{"encoder_norm": "batchnorm", "encoder_depths": [3, 3, 3], "encoder_kernel_size": 5, "text_encoder_bias": "all", "beta1": 0.9, "eps": 1e-08}
Rows from block 6 of the audio encoder of a small contrastive audio-text model, named by matrix and row number. Rows with one number belong to one channel. Each number is 50 + 15 x the weight over its row's rms, rounded and kept within 0 to 99. All counts start at 0.
Before each channel's rows are labels from the 100 clips, of 14848, where the channel reaches its highest value: "strongest on" is what is common among them. Only what is clearly more common there than usual is listed. The data: synthesized solo parts of chorales (CocoChorales).
# convs0: expand pointwise conv (encoder.blocks.6.convs.0.weight, 192x48x1x1), inputs 0-47
# convs1: depthwise 5x5 conv, stride 2 (encoder.blocks.6.convs.1.weight, 192x1x5x5), a 5x5 kernel
# convs2: project pointwise conv (encoder.blocks.6.convs.2.weight, 96x192x1x1, transposed), outputs 0-95

strongest on: violin; viola
convs0.178:50 50 50 38 71 71 40 32 50 64 50 50 50 70 50 35 34 50 70 65 23 50 99 61 68 50 50 50 64 67 50 50 50 50 50 39 61 14 34 22 26 36 50 50 50 50 62 50
convs1.178:56 56 44 47 40 58 66 69 68 67 61 62 60 49 60 85 74 69 72 64 49 68 41 65 63
convs2.178:40 40 28 80 55 59 34 26 50 63 20 58 77 25 55 81 31 75 65 70 50 72 68 65 39 50 31 50 67 23 50 27 50 50 33 50 61 67 65 34 43 46 72 50 45 57 50 21 33 35 41 32 50 22 66 25 63 58 50 70 58 57 52 45 50 50 35 36 61 50 50 66 39 32 50 70 27 50 73 50 50 50 57 44 38 40 50 72 50 67 50 40 67 50 80 50

strongest on: note C#4; note G#3; note A3; note D3
convs0.1:23 50 79 50 26 43 35 24 50 69 08 37 70 50 66 50 50 50 31 33 50 39 50 75 50 50 50 50 50 50 50 37 28 67 65 28 64 50 40 50 34 50 50 50 37 31 50 24
convs1.1:37 41 58 56 40 18 38 47 69 73 59 41 60 37 54 66 64 59 51 14 53 59 64 28 39
convs2.1:50 53 31 67 77 33 85 43 50 55 50 50 50 50 50 50 50 50 50 75 50 50 35 50 50 36 50 52 61 75 50 74 50 74 31 50 50 50 40 50 27 58 50 50 64 60 50 50 50 65 74 60 19 41 65 50 50 50 25 68 43 88 50 50 50 79 21 50 23 12 50 50 62 50 50 50 60 50 50 50 26 50 32 50 64 42 36 63 50 50 50 63 07 77 76 76

strongest on: tuba; note D#3; note D3; instrument: cello
convs0.41:57 50 50 50 31 50 64 20 50 35 50 75 50 74 50 67 50 28 50 20 42 50 50 50 50 59 50 32 34 50 50 22 50 50 39 40 50 35 29 77 05 46 32 50 39 27 50 50
convs1.41:37 70 53 79 52 52 39 34 47 26 43 70 68 73 63 73 69 48 44 51 52 69 70 60 41
convs2.41:50 50 50 50 72 50 87 96 24 50 50 50 50 50 33 64 24 50 82 50 30 50 50 42 50 74 20 84 50 50 35 50 77 66 50 29 50 50 43 78 50 50 50 50 34 50 65 50 31 50 61 68 16 50 50 50 50 50 40 50 78 50 69 29 50 50 50 40 62 25 50 50 50 36 50 50 50 72 50 25 66 50 62 50 50 24 78 50 50 76 45 44 65 50 56 50

strongest on: flute; note F#5; note D#5; note F5
convs0.85:50 79 39 50 34 50 50 23 67 66 78 79 40 34 50 76 50 35 50 50 50 56 36 37 68 50 50 43 67 50 53 50 66 50 86 16 71 39 32 50 50 50 65 50 50 58 50 73
convs1.85:58 74 44 39 59 56 61 57 37 33 80 57 71 68 67 77 63 66 66 70 54 43 43 39 59
convs2.85:62 31 70 27 37 50 50 27 50 33 50 16 16 47 64 89 70 12 50 43 30 50 35 50 50 81 50 24 64 46 45 23 66 50 50 25 33 50 65 29 79 50 66 50 23 50 50 57 76 35 37 34 50 50 50 32 76 50 35 50 50 50 37 50 50 50 41 63 72 50 50 57 60 60 50 44 50 50 72 62 50 50 50 38 44 50 69 39 69 42 42 50 68 50 73 50

strongest on: note E4
convs0.116:77 50 50 50 56 50 70 50 37 50 64 50 50 20 76 69 86 50 28 50 50 29 38 35 67 24 29 50 50 50 50 50 50 74 63 50 50 50 50 50 16 74 50 50 50 55 50 79
convs1.116:74 60 52 51 49 38 33 31 57 57 71 84 55 61 34 52 68 63 48 68 54 35 32 24 44
convs2.116:50 50 50 50 23 46 21 60 50 78 50 50 29 72 50 69 65 72 60 30 50 65 50 50 39 73 75 31 50 50 31 15 50 50 50 31 32 72 50 50 50 50 50 64 43 69 31 50 57 50 70 50 50 38 50 27 50 65 50 50 50 50 68 50 06 82 48 63 24 34 65 50 33 50 76 50 50 50 70 83 28 50 50 30 30 50 48 35 50 50 50 50 40 50 29 73

strongest on: note B4; note A4; note E4
convs0.44:10 30 55 62 50 50 64 50 97 50 50 66 62 50 35 32 70 50 26 29 50 34 41 50 50 64 50 26 50 26 50 50 50 71 50 80 50 50 50 51 50 61 64 55 50 50 28 50
convs1.44:51 33 55 77 40 28 37 49 73 53 24 32 53 55 48 26 50 38 63 49 25 33 39 53 67
convs2.44:50 50 25 06 50 50 50 50 38 50 50 78 50 50 63 62 50 57 23 50 77 50 50 69 54 50 50 78 77 50 50 50 33 66 50 50 50 50 50 72 92 06 22 50 32 09 69 50 50 50 50 50 50 50 50 50 50 26 50 81 50 52 73 69 50 50 34 37 50 50 75 50 61 33 21 50 30 50 50 50 50 50 66 63 50 50 50 73 50 50 50 43 50 68 50 64

strongest on: note C#4; note G#3; note A#3
convs0.58:84 50 75 45 50 50 21 73 50 50 37 63 77 23 50 83 50 50 50 50 59 23 50 59 50 20 50 72 36 50 52 50 68 50 50 50 50 35 26 74 50 50 26 50 50 50 50 50
convs1.58:74 39 53 25 48 58 54 54 35 48 82 57 52 21 22 68 57 39 30 34 51 60 41 51 48
convs2.58:50 64 48 50 79 78 50 50 50 50 50 44 50 50 50 62 87 75 23 60 50 50 69 50 50 35 64 50 50 50 50 40 67 26 41 50 72 50 50 50 50 60 50 82 50 78 37 50 50 28 70 50 41 50 50 50 70 50 50 32 50 32 26 50 50 56 63 50 19 50 75 68 34 50 72 50 47 50 62 43 50 64 30 69 40 67 22 75 19 94 52 50 50 29 50 23

strongest on: note C#3; tuba; note G#3; note F#3
convs0.90:50 50 66 80 50 32 24 50 50 50 71 50 66 79 50 55 50 21 50 55 50 67 50 50 50 43 50 62 50 43 75 37 31 50 23 63 73 50 21 22 32 61 61 50 38 50 50 77
convs1.90:58 41 36 41 56 63 65 42 57 51 48 51 50 72 47 59 56 78 92 81 45 66 66 50 50
convs2.90:50 38 50 73 37 50 50 41 50 69 50 50 50 74 50 32 11 50 73 50 50 68 25 50 50 26 38 58 50 50 50 50 50 50 50 20 66 50 28 50 38 50 50 50 32 50 79 50 18 76 50 68 72 50 50 50 50 22 70 31 61 50 72 50 50 50 35 50 67 50 64 50 50 50 19 50 50 50 50 15 41 71 65 30 50 50 50 50 50 50 50 69 89 19 16 50

strongest on: flute; note F5; note B3
convs0.172:54 56 20 74 18 50 50 50 50 50 94 50 58 50 50 50 38 36 32 24 34 76 50 50 50 50 50 50 50 65 48 84 50 50 70 35 50 37 50 44 60 27 34 50 79 50 50 50
convs1.172:70 74 72 70 62 63 53 47 62 74 33 40 28 36 47 35 35 38 39 53 71 64 48 63 43
convs2.172:58 50 50 90 29 73 50 50 31 50 50 39 50 50 21 77 33 50 50 50 26 50 50 50 63 50 50 50 56 63 88 49 71 50 60 50 50 68 50 50 50 18 37 26 78 50 50 23 50 38 67 50 42 50 50 50 50 28 37 68 50 50 61 50 50 50 50 50 28 33 21 77 50 28 50 38 50 50 36 50 37 50 87 50 85 65 65 24 38 64 50 30 22 50 50 50

strongest on: oboe; note A4; note B4; note G#4
convs0.94:67 50 50 29 64 70 50 50 35 29 50 67 17 50 50 33 29 37 34 50 50 50 57 34 23 64 50 50 50 66 85 76 50 73 50 21 40 62 50 50 50 50 50 50 50 26 70 66
convs1.94:58 49 68 52 59 38 37 35 31 41 53 40 60 28 44 66 69 60 66 79 43 27 26 34 35
convs2.94:50 50 59 50 12 73 37 50 50 50 67 51 68 69 39 50 29 50 64 50 50 65 43 42 65 67 63 34 59 50 50 64 50 75 69 51 50 50 50 69 65 14 50 50 50 35 50 57 50 19 50 55 35 50 50 86 50 32 16 82 36 50 50 50 54 60 50 40 50 40 50 50 27 64 50 50 50 50 50 71 18 50 74 66 69 50 60 50 13 50 50 37 67 50 82 16

strongest on: cello; note D#3; note F3; note C3
convs0.125:50 50 52 50 45 66 74 15 67 50 83 50 50 63 50 50 35 50 50 50 39 50 69 36 90 50 50 39 19 50 50 16 50 64 50 50 50 50 48 50 50 71 50 30 50 20 70 61
convs1.125:71 81 80 76 59 66 50 47 64 48 40 63 58 40 44 48 41 57 39 42 59 72 66 70 42
convs2.125:50 85 41 79 50 50 50 77 35 50 22 50 50 50 28 69 30 29 57 25 36 50 65 50 29 50 23 47 14 50 67 62 35 50 50 25 50 76 28 30 37 50 39 52 50 72 59 50 31 63 25 37 50 71 50 40 50 50 38 30 76 68 35 50 50 50 63 32 50 50 33 50 50 23 50 50 69 65 30 50 50 66 50 32 69 50 83 50 50 50 67 50 68 50 59 50

strongest on: note A#4; note A#3; note F5
convs0.163:50 50 81 50 66 28 50 76 50 36 55 50 31 50 88 27 74 35 50 61 50 38 36 50 50 50 50 63 32 85 50 50 41 26 60 36 71 78 50 50 50 50 32 50 50 68 50 50
convs1.163:61 54 39 50 35 46 80 72 71 50 53 52 59 63 51 55 87 79 64 48 28 51 43 48 41
convs2.163:50 50 27 29 50 50 23 50 70 11 50 50 50 40 50 50 50 04 50 37 72 37 50 50 41 35 50 37 50 50 50 50 50 69 79 34 50 11 38 50 29 76 35 50 65 30 80 40 50 66 50 45 50 56 37 24 62 50 50 73 27 91 38 39 50 37 50 39 50 70 50 50 72 44 50 63 35 50 32 50 37 50 28 50 50 58 50 42 67 55 35 40 37 50 66 67

strongest on: note B4; note A4
convs0.70:33 50 58 67 43 20 50 27 33 30 62 50 50 50 50 37 43 50 60 50 50 27 63 50 09 37 50 50 50 05 50 50 50 54 50 50 50 80 50 50 50 74 25 50 76 50 50 67
convs1.70:19 29 61 73 57 35 58 45 48 32 30 48 58 60 54 48 53 46 69 65 20 57 53 66 71
convs2.70:82 42 50 50 50 59 68 50 50 23 68 74 58 57 50 79 50 33 87 50 50 63 33 50 50 50 78 76 50 50 39 50 50 50 72 76 31 50 50 50 50 31 50 50 50 50 50 50 38 50 50 50 50 18 50 50 56 50 50 50 50 50 65 22 73 62 22 50 50 25 50 31 19 50 28 50 05 50 25 50 56 50 50 50 50 50 50 54 17 50 88 50 50 50 29 50

strongest on: note A#4; note G4; violin; note G#4
convs0.8:85 63 50 42 49 58 50 58 50 29 50 61 19 50 61 66 73 50 76 50 61 82 36 59 58 71 36 57 50 37 83 63 50 50 50 29 50 73 50 50 77 34 36 32 50 50 50 50
convs1.8:63 48 49 42 60 40 58 77 61 49 51 30 21 44 40 45 78 78 48 53 33 38 34 48 25
convs2.8:55 32 50 50 50 78 39 50 40 08 71 64 50 50 50 69 50 50 60 50 52 50 50 50 21 50 50 71 55 81 83 50 60 50 50 50 32 50 24 18 50 34 50 34 50 50 50 44 50 50 37 21 50 81 71 15 34 71 27 46 60 67 37 50 46 46 50 67 50 50 54 32 50 46 50 74 33 50 68 50 50 75 50 71 50 70 20 50 50 50 30 50 36 77 71 50

strongest on: note E4; note E3; note B3; cello
convs0.81:35 69 35 60 50 50 66 50 50 59 38 50 56 50 50 30 22 50 50 65 50 50 50 22 18 50 50 50 29 07 50 66 41 66 40 50 61 50 50 24 85 50 73 50 50 50 50 74
convs1.81:40 24 31 55 46 46 70 71 50 56 60 77 66 81 46 56 52 59 43 45 27 29 46 33 47
convs2.81:50 27 50 50 50 58 50 50 32 50 50 41 63 50 50 50 69 50 28 62 54 50 28 50 27 44 27 62 52 75 50 30 42 59 50 65 50 42 27 50 30 57 71 22 50 50 81 23 50 38 71 19 50 62 50 75 68 50 50 50 50 50 26 38 50 35 50 50 64 58 50 50 02 50 50 70 50 50 50 50 50 50 50 26 88 83 50 24 61 18 50 50 68 50 29 50

strongest on: note B4; note B3
convs0.4:12 50 50 77 50 73 50 39 26 50 29 40 50 22 30 40 50 50 50 29 50 50 50 50 32 29 50 32 50 50 50 62 50 87 70 50 77 50 26 27 42 58 50 50 65 50 50 50
convs1.4:60 59 38 46 48 59 72 56 60 42 61 50 64 47 45 80 78 81 73 30 52 50 60 61 32
convs2.4:32 56 80 36 50 50 61 50 50 30 50 42 62 28 50 50 33 37 73 50 44 69 50 37 50 50 50 58 50 50 50 50 32 50 50 78 36 50 61 50 50 68 70 33 19 62 50 50 18 13 43 63 50 50 29 87 50 50 50 50 50 19 73 45 50 51 50 89 50 50 17 50 50 63 36 35 60 37 59 50 50 92 58 21 50 50 50 50 74 69 74 50 50 50 35 50

strongest on: note C4; bassoon; note G3; note A3
convs0.33:50 85 50 20 50 40 63 33 61 50 36 50 77 78 63 62 50 50 38 53 35 50 50 17 71 50 42 50 50 50 50 60 65 50 78 45 50 37 20 38 50 60 37 50 80 58 50 70
convs1.33:37 39 51 46 33 57 52 59 48 60 72 72 90 85 60 52 47 51 44 64 49 51 54 30 34
convs2.33:89 50 50 39 38 50 50 50 67 39 55 50 40 22 50 29 50 50 62 27 46 61 50 70 50 71 37 50 30 50 77 63 50 50 25 50 50 50 50 27 50 50 50 50 50 50 36 50 50 21 50 50 61 50 50 16 50 50 21 50 70 50 82 75 14 50 42 50 50 39 79 50 38 31 87 50 57 77 50 50 35 50 34 34 42 50 63 50 50 50 71 13 25 50 65 50

strongest on: note E4; trombone; bassoon; note G#3
convs0.173:40 64 27 38 50 29 28 13 50 58 50 73 50 72 50 50 58 70 63 50 50 71 50 50 50 21 27 50 50 45 73 50 61 50 50 32 50 50 50 48 50 50 92 66 32 50 24 50
convs1.173:43 25 47 45 41 61 63 59 52 33 56 54 74 73 46 42 69 62 47 60 37 25 31 25 28
convs2.173:50 29 50 23 14 52 24 50 50 50 33 32 50 50 50 50 73 50 29 50 15 50 50 80 40 50 50 50 50 63 50 50 50 50 62 50 50 50 50 50 67 30 50 68 50 95 50 50 50 35 77 54 50 50 70 37 66 28 37 50 37 25 50 78 50 89 23 79 50 42 50 50 26 50 50 50 50 50 50 50 50 69 50 12 50 57 50 16 50 50 50 62 66 50 50 50

strongest on: note D4; viola; note E4
convs0.181:99 35 53 50 50 50 50 50 50 67 50 50 19 50 50 50 50 50 50 44 72 50 50 50 50 36 50 73 50 85 40 50 27 50 50 50 50 88 50 50 74 50 30 50 68 50 38 71
convs1.181:37 29 34 45 50 27 38 46 33 43 43 38 34 40 24 42 22 30 45 37 43 53 28 34 36
convs2.181:82 50 61 50 50 50 25 65 38 95 38 71 50 19 57 62 43 50 50 50 27 50 50 50 50 25 33 50 15 76 72 50 37 31 83 34 29 77 50 39 68 69 50 67 28 50 50 50 34 50 50 34 50 50 78 50 50 50 50 43 50 50 15 50 50 50 74 50 50 50 50 38 50 50 44 50 69 50 43 33 50 50 48 24 50 79 38 69 50 50 50 20 33 50 50 50

strongest on: note B4; note C#5
convs0.27:50 15 28 63 67 50 50 50 50 50 71 34 50 50 50 50 78 58 50 28 72 50 50 50 68 50 50 50 34 50 50 88 50 81 30 61 85 50 50 16 50 50 50 50 50 57 50 67
convs1.27:43 30 49 48 73 21 41 65 64 56 45 58 56 49 45 78 55 35 29 40 83 49 37 48 34
convs2.27:50 46 50 50 78 50 71 39 26 50 23 21 50 50 50 37 50 50 63 50 50 30 50 50 61 35 50 50 50 50 39 73 38 50 50 50 70 40 50 50 34 50 50 50 46 50 38 71 50 70 58 74 50 22 40 50 62 21 25 50 31 68 50 47 67 83 29 62 07 17 50 50 40 50 50 33 50 36 40 29 50 50 13 77 50 50 34 29 50 69 50 50 65 50 50 85

strongest on: tuba; note F3; note A#3; note A3
convs0.176:50 50 50 62 25 42 59 25 64 50 50 81 50 50 50 40 41 36 42 71 68 63 27 44 50 42 41 83 79 64 17 63 50 50 39 63 50 50 50 38 62 50 37 50 50 10 36 50
convs1.176:59 71 52 40 32 65 44 64 48 46 74 83 58 58 30 68 46 55 60 57 65 74 55 59 26
convs2.176:57 33 50 63 50 50 50 50 26 50 50 29 23 50 50 50 50 50 59 66 38 83 38 00 81 32 55 50 50 50 50 50 74 50 73 50 50 44 50 50 42 50 50 27 50 50 77 50 50 50 63 26 50 50 50 60 57 40 50 35 50 07 50 50 50 26 50 50 66 71 44 28 20 50 50 66 40 50 50 50 50 50 43 50 72 50 50 50 15 50 19 38 50 23 50 13

strongest on: violin; note G5
convs0.105:50 72 50 50 78 88 50 50 70 50 50 82 50 50 35 50 38 50 50 50 50 57 30 50 35 70 50 50 50 50 77 50 43 50 95 28 20 50 52 70 50 50 50 50 50 41 50 72
convs1.105:35 41 48 41 41 55 75 70 83 54 42 39 25 37 29 57 26 57 41 56 54 47 62 75 47
convs2.105:74 50 30 50 50 50 72 50 50 50 50 50 46 50 50 50 77 33 27 19 43 50 66 47 12 67 39 48 33 50 83 50 41 39 30 50 58 50 50 50 50 50 50 50 50 50 84 50 50 28 74 50 58 66 50 37 85 50 50 50 50 21 50 36 50 50 50 60 16 50 50 50 50 50 50 21 28 30 50 50 50 75 50 05 22 74 50 50 69 24 50 50 42 50 32 50

strongest on: note E4; clarinet; note F#4
convs0.36:50 50 50 63 31 50 61 50 50 68 74 50 42 50 33 50 71 50 76 50 41 97 50 50 50 61 50 50 38 74 59 50 50 71 13 59 41 87 50 50 62 50 50 50 50 50 38 79
convs1.36:25 34 27 27 33 55 57 53 56 53 41 43 56 53 41 45 31 34 49 37 71 77 67 72 34
convs2.36:66 73 50 50 29 50 50 50 56 63 50 50 43 65 38 50 77 74 34 26 76 50 50 50 77 50 63 19 50 50 43 31 50 50 66 55 50 36 69 91 62 50 50 50 50 50 50 69 50 54 50 73 42 50 85 50 50 19 50 50 50 61 18 67 25 50 85 50 50 50 50 72 09 50 68 50 50 47 50 78 22 37 50 50 50 25 50 52 48 50 50 50 73 33 50 53

strongest on: note B4; horn; note A4
convs0.68:50 71 50 28 50 47 65 50 28 67 28 50 62 71 90 50 41 72 50 50 50 10 50 50 50 42 50 71 41 44 50 58 43 50 86 50 50 50 65 50 50 50 15 50 63 56 40 68
convs1.68:41 65 71 68 62 41 54 37 35 50 52 28 25 34 24 48 40 29 40 37 67 74 62 57 49
convs2.68:75 50 50 50 50 50 50 50 50 50 50 64 35 71 50 48 73 50 67 66 50 68 29 50 50 50 50 50 24 70 34 50 44 50 60 61 28 66 50 25 50 82 50 50 50 50 50 50 73 95 46 30 50 33 69 24 50 50 50 18 95 33 50 61 63 50 50 50 50 17 50 46 17 50 78 50 50 50 50 50 50 62 13 50 50 50 50 44 18 50 50 50 50 50 22 50

strongest on: horn; cello; note E3; note D#5
convs0.182:62 36 39 50 50 50 65 49 50 50 50 50 39 50 57 58 68 64 50 50 50 72 39 50 50 89 78 35 50 28 72 50 50 50 98 74 26 50 50 50 30 50 43 32 79 39 50 50
convs1.182:38 31 57 42 24 43 35 30 52 51 37 57 61 52 64 49 75 75 68 55 70 72 67 68 41
convs2.182:84 50 50 50 50 50 75 73 50 50 50 50 36 50 71 50 50 50 14 72 63 16 76 50 20 50 50 50 21 50 50 50 50 43 50 13 71 50 77 63 50 50 36 20 50 64 57 50 17 33 50 50 77 50 50 50 50 50 33 76 50 50 50 65 50 35 27 50 50 50 50 50 50 17 23 33 54 63 50 26 50 13 50 50 71 50 50 50 43 50 50 50 50 33 50 50

strongest on: tuba; note C4
convs0.166:36 50 75 79 61 50 50 50 76 50 86 66 50 36 62 50 72 30 33 50 20 50 58 18 50 34 62 50 39 67 63 50 60 28 50 50 50 57 50 50 59 50 69 70 68 50 71 59
convs1.166:37 58 33 50 35 40 28 49 40 60 74 71 58 73 76 28 50 39 26 31 35 54 57 44 53
convs2.166:50 55 50 21 50 50 50 56 50 46 70 29 50 50 50 86 37 26 50 50 35 50 50 50 50 63 25 50 21 50 23 50 62 50 50 65 23 25 67 50 60 50 52 44 14 67 13 63 50 72 50 23 38 56 45 50 50 50 41 64 97 50 35 50 50 50 75 50 43 40 76 69 75 42 50 39 50 50 86 50 21 38 52 50 46 50 73 50 63 50 37 50 50 50 50 50

strongest on: note G#5; flute; trumpet
convs0.23:59 28 72 28 35 40 50 50 50 35 50 50 70 20 40 77 50 76 50 50 63 50 84 50 71 25 50 50 50 26 75 50 50 71 50 50 31 50 50 50 50 44 50 50 87 38 50 50
convs1.23:26 13 48 40 31 50 33 29 31 30 55 58 61 56 55 42 69 46 35 54 35 55 34 49 34
convs2.23:50 88 77 50 71 50 50 50 50 50 50 50 27 50 50 50 21 54 50 70 50 50 50 22 69 50 50 50 07 30 50 50 20 50 50 50 50 39 50 91 86 63 50 21 34 50 05 50 50 50 50 80 50 39 50 50 50 14 50 50 38 50 33 50 50 50 42 14 56 50 50 50 50 50 50 50 50 50 50 23 50 50 25 50 50 50 50 31 32 50 50 48 50 33 50 50

strongest on: note E4; note D4; trombone; note C#4
convs0.9:50 50 68 50 72 37 50 19 50 31 31 50 50 62 85 68 50 66 31 67 50 34 29 50 50 50 33 50 50 12 68 28 71 50 25 52 29 50 50 34 75 50 50 50 50 50 50 50
convs1.9:57 45 52 44 47 65 70 58 69 63 40 24 29 16 48 37 49 46 35 39 69 69 72 58 61
convs2.9:50 50 67 50 50 28 30 71 85 50 37 65 40 50 72 50 34 57 26 35 09 22 50 77 37 73 24 50 28 77 61 60 61 50 77 62 30 43 50 50 31 36 50 70 50 50 50 50 33 41 13 50 50 50 50 74 50 50 59 50 50 31 54 50 50 50 50 50 61 78 50 50 50 50 50 50 78 50 40 50 58 50 19 50 67 94 57 50 50 50 67 50 50 50 50 50

strongest on: oboe; note C#5; note C5; note D5
convs0.108:50 50 50 50 50 75 78 50 30 32 50 50 60 36 42 68 28 50 50 50 36 50 60 64 81 36 50 39 50 50 74 27 68 50 82 23 50 50 79 50 50 59 50 50 75 23 50 67
convs1.108:20 25 21 33 19 59 55 62 51 48 69 51 60 43 55 63 60 70 50 61 42 37 55 64 51
convs2.108:50 64 50 50 50 29 79 50 71 50 50 69 18 50 52 50 50 50 50 16 71 50 33 50 50 92 18 80 31 30 50 63 50 50 50 50 50 50 34 50 50 58 50 38 50 36 25 37 59 50 70 63 44 50 23 30 50 50 31 58 90 50 50 25 50 70 21 50 50 50 50 61 81 50 62 59 50 21 50 72 25 50 70 59 39 50 50 50 50 50 50 24 50 64 50 50

strongest on: note C#4; note D#4; note D5; instrument: clarinet
convs0.122:50 50 50 50 67 50 50 50 18 50 22 50 66 50 64 36 35 63 28 65 50 50 22 50 25 27 20 72 50 58 50 50 50 29 37 50 34 50 33 50 50 27 50 28 39 16 50 50
convs1.122:52 32 24 34 47 28 32 58 32 62 42 41 52 47 21 37 48 26 37 30 30 43 43 40 62
convs2.122:50 50 50 50 82 50 62 84 50 44 50 50 29 50 64 35 50 50 50 50 50 38 50 50 50 34 37 50 50 76 50 50 81 50 29 12 50 09 00 77 50 63 18 50 25 50 50 50 50 50 50 50 35 50 50 27 50 11 69 50 50 50 73 50 25 50 25 61 50 59 50 65 50 50 50 50 57 50 50 27 30 50 50 50 50 50 50 50 82 50 50 50 50 43 70 50

strongest on: tuba; note A#3; note C4; note G#3
convs0.28:31 28 38 50 50 50 50 50 46 50 70 50 50 50 50 50 50 39 08 50 55 50 50 72 81 25 31 50 50 50 32 50 27 44 50 37 50 50 50 21 69 50 21 50 76 25 50 24
convs1.28:45 19 23 28 24 54 38 30 38 34 73 43 34 52 56 64 50 51 63 63 57 56 58 64 53
convs2.28:50 21 68 33 54 83 58 27 50 50 41 62 50 33 35 75 50 50 50 72 34 67 26 50 71 50 50 50 69 50 32 32 50 58 34 70 50 50 50 60 69 59 43 50 37 50 50 50 73 50 37 70 33 50 50 32 41 50 42 00 40 36 50 66 72 20 50 41 91 68 50 50 50 50 50 50 50 70 50 43 75 64 74 50 50 21 17 50 50 67 50 42 50 50 56 50

strongest on: note C4
convs0.15:50 36 67 50 50 50 75 26 44 06 50 73 50 40 46 38 50 50 50 50 58 20 50 34 50 50 50 50 84 50 50 78 50 50 50 50 50 50 17 50 18 50 33 50 71 34 50 67
convs1.15:55 70 70 74 48 58 33 47 33 43 53 85 67 60 63 39 40 45 57 51 64 74 74 54 43
convs2.15:50 50 68 50 50 56 68 50 18 50 41 70 50 50 50 67 50 50 81 72 50 86 19 50 50 50 50 50 50 73 50 26 36 50 50 50 32 50 50 50 58 32 65 26 50 73 38 40 52 50 50 33 73 35 64 50 50 50 50 50 50 28 32 37 50 50 56 70 66 36 50 21 23 31 25 75 37 50 73 50 71 57 67 76 71 50 29 18 50 50 65 50 30 25 50 64

strongest on: tuba; note C#3; note F#3
convs0.115:22 50 82 50 38 50 50 50 67 32 50 50 25 50 22 57 50 50 50 50 50 29 62 85 50 67 50 43 58 50 50 25 50 50 22 42 82 73 50 28 50 61 25 67 50 50 50 50
convs1.115:74 66 51 39 38 67 72 62 56 29 68 64 55 44 58 71 54 53 68 32 64 26 27 56 53
convs2.115:33 50 73 43 65 50 50 50 50 50 50 34 35 50 39 50 50 32 78 72 69 50 73 26 40 84 35 65 36 50 50 50 39 50 50 50 50 58 29 32 20 50 50 26 76 50 38 63 66 71 68 63 64 86 34 50 50 41 58 31 50 69 16 50 44 50 31 39 50 36 23 50 36 18 50 77 39 50 68 44 65 57 50 50 50 50 50 50 50 50 69 57 50 16 76 50

strongest on: tuba; note A3; note G3; note D3
convs0.170:41 39 50 50 55 62 50 44 45 70 50 50 50 50 32 36 50 62 50 20 59 50 15 50 64 50 50 99 50 37 37 37 23 34 50 50 50 43 27 81 50 50 50 31 30 32 50 50
convs1.170:45 50 36 50 28 37 50 22 20 31 58 69 52 66 54 63 72 59 72 65 67 43 62 44 58
convs2.170:50 50 74 50 42 27 50 65 71 50 63 50 61 50 50 50 56 50 31 50 50 50 61 67 50 56 68 50 25 64 50 50 19 66 50 39 34 79 61 50 36 72 50 24 50 22 40 46 28 50 30 62 85 50 69 78 56 41 36 68 58 50 22 89 23 63 51 40 36 42 75 50 62 50 50 27 77 50 50 46 26 37 50 50 50 32 50 65 50 57 83 55 43 50 67 35

strongest on: note D4; viola
convs0.134:50 21 50 50 85 50 50 50 25 50 50 62 50 50 50 69 66 35 21 70 46 32 23 50 50 74 36 31 50 29 30 50 37 50 50 21 77 50 50 50 50 50 32 30 49 50 67 60
convs1.134:58 41 67 55 35 60 36 53 41 54 14 36 63 72 62 68 71 43 43 23 38 41 41 38 67
convs2.134:40 50 50 50 70 27 50 50 74 50 23 50 50 50 50 50 75 50 50 50 50 44 50 73 63 60 99 54 50 50 50 50 50 50 50 60 59 50 50 50 06 50 50 70 50 59 50 50 50 59 50 65 50 09 50 50 79 87 50 64 50 55 74 50 50 85 50 73 52 19 50 50 62 50 70 50 57 50 14 50 50 37 32 71 50 37 65 50 50 67 79 56 50 53 50 71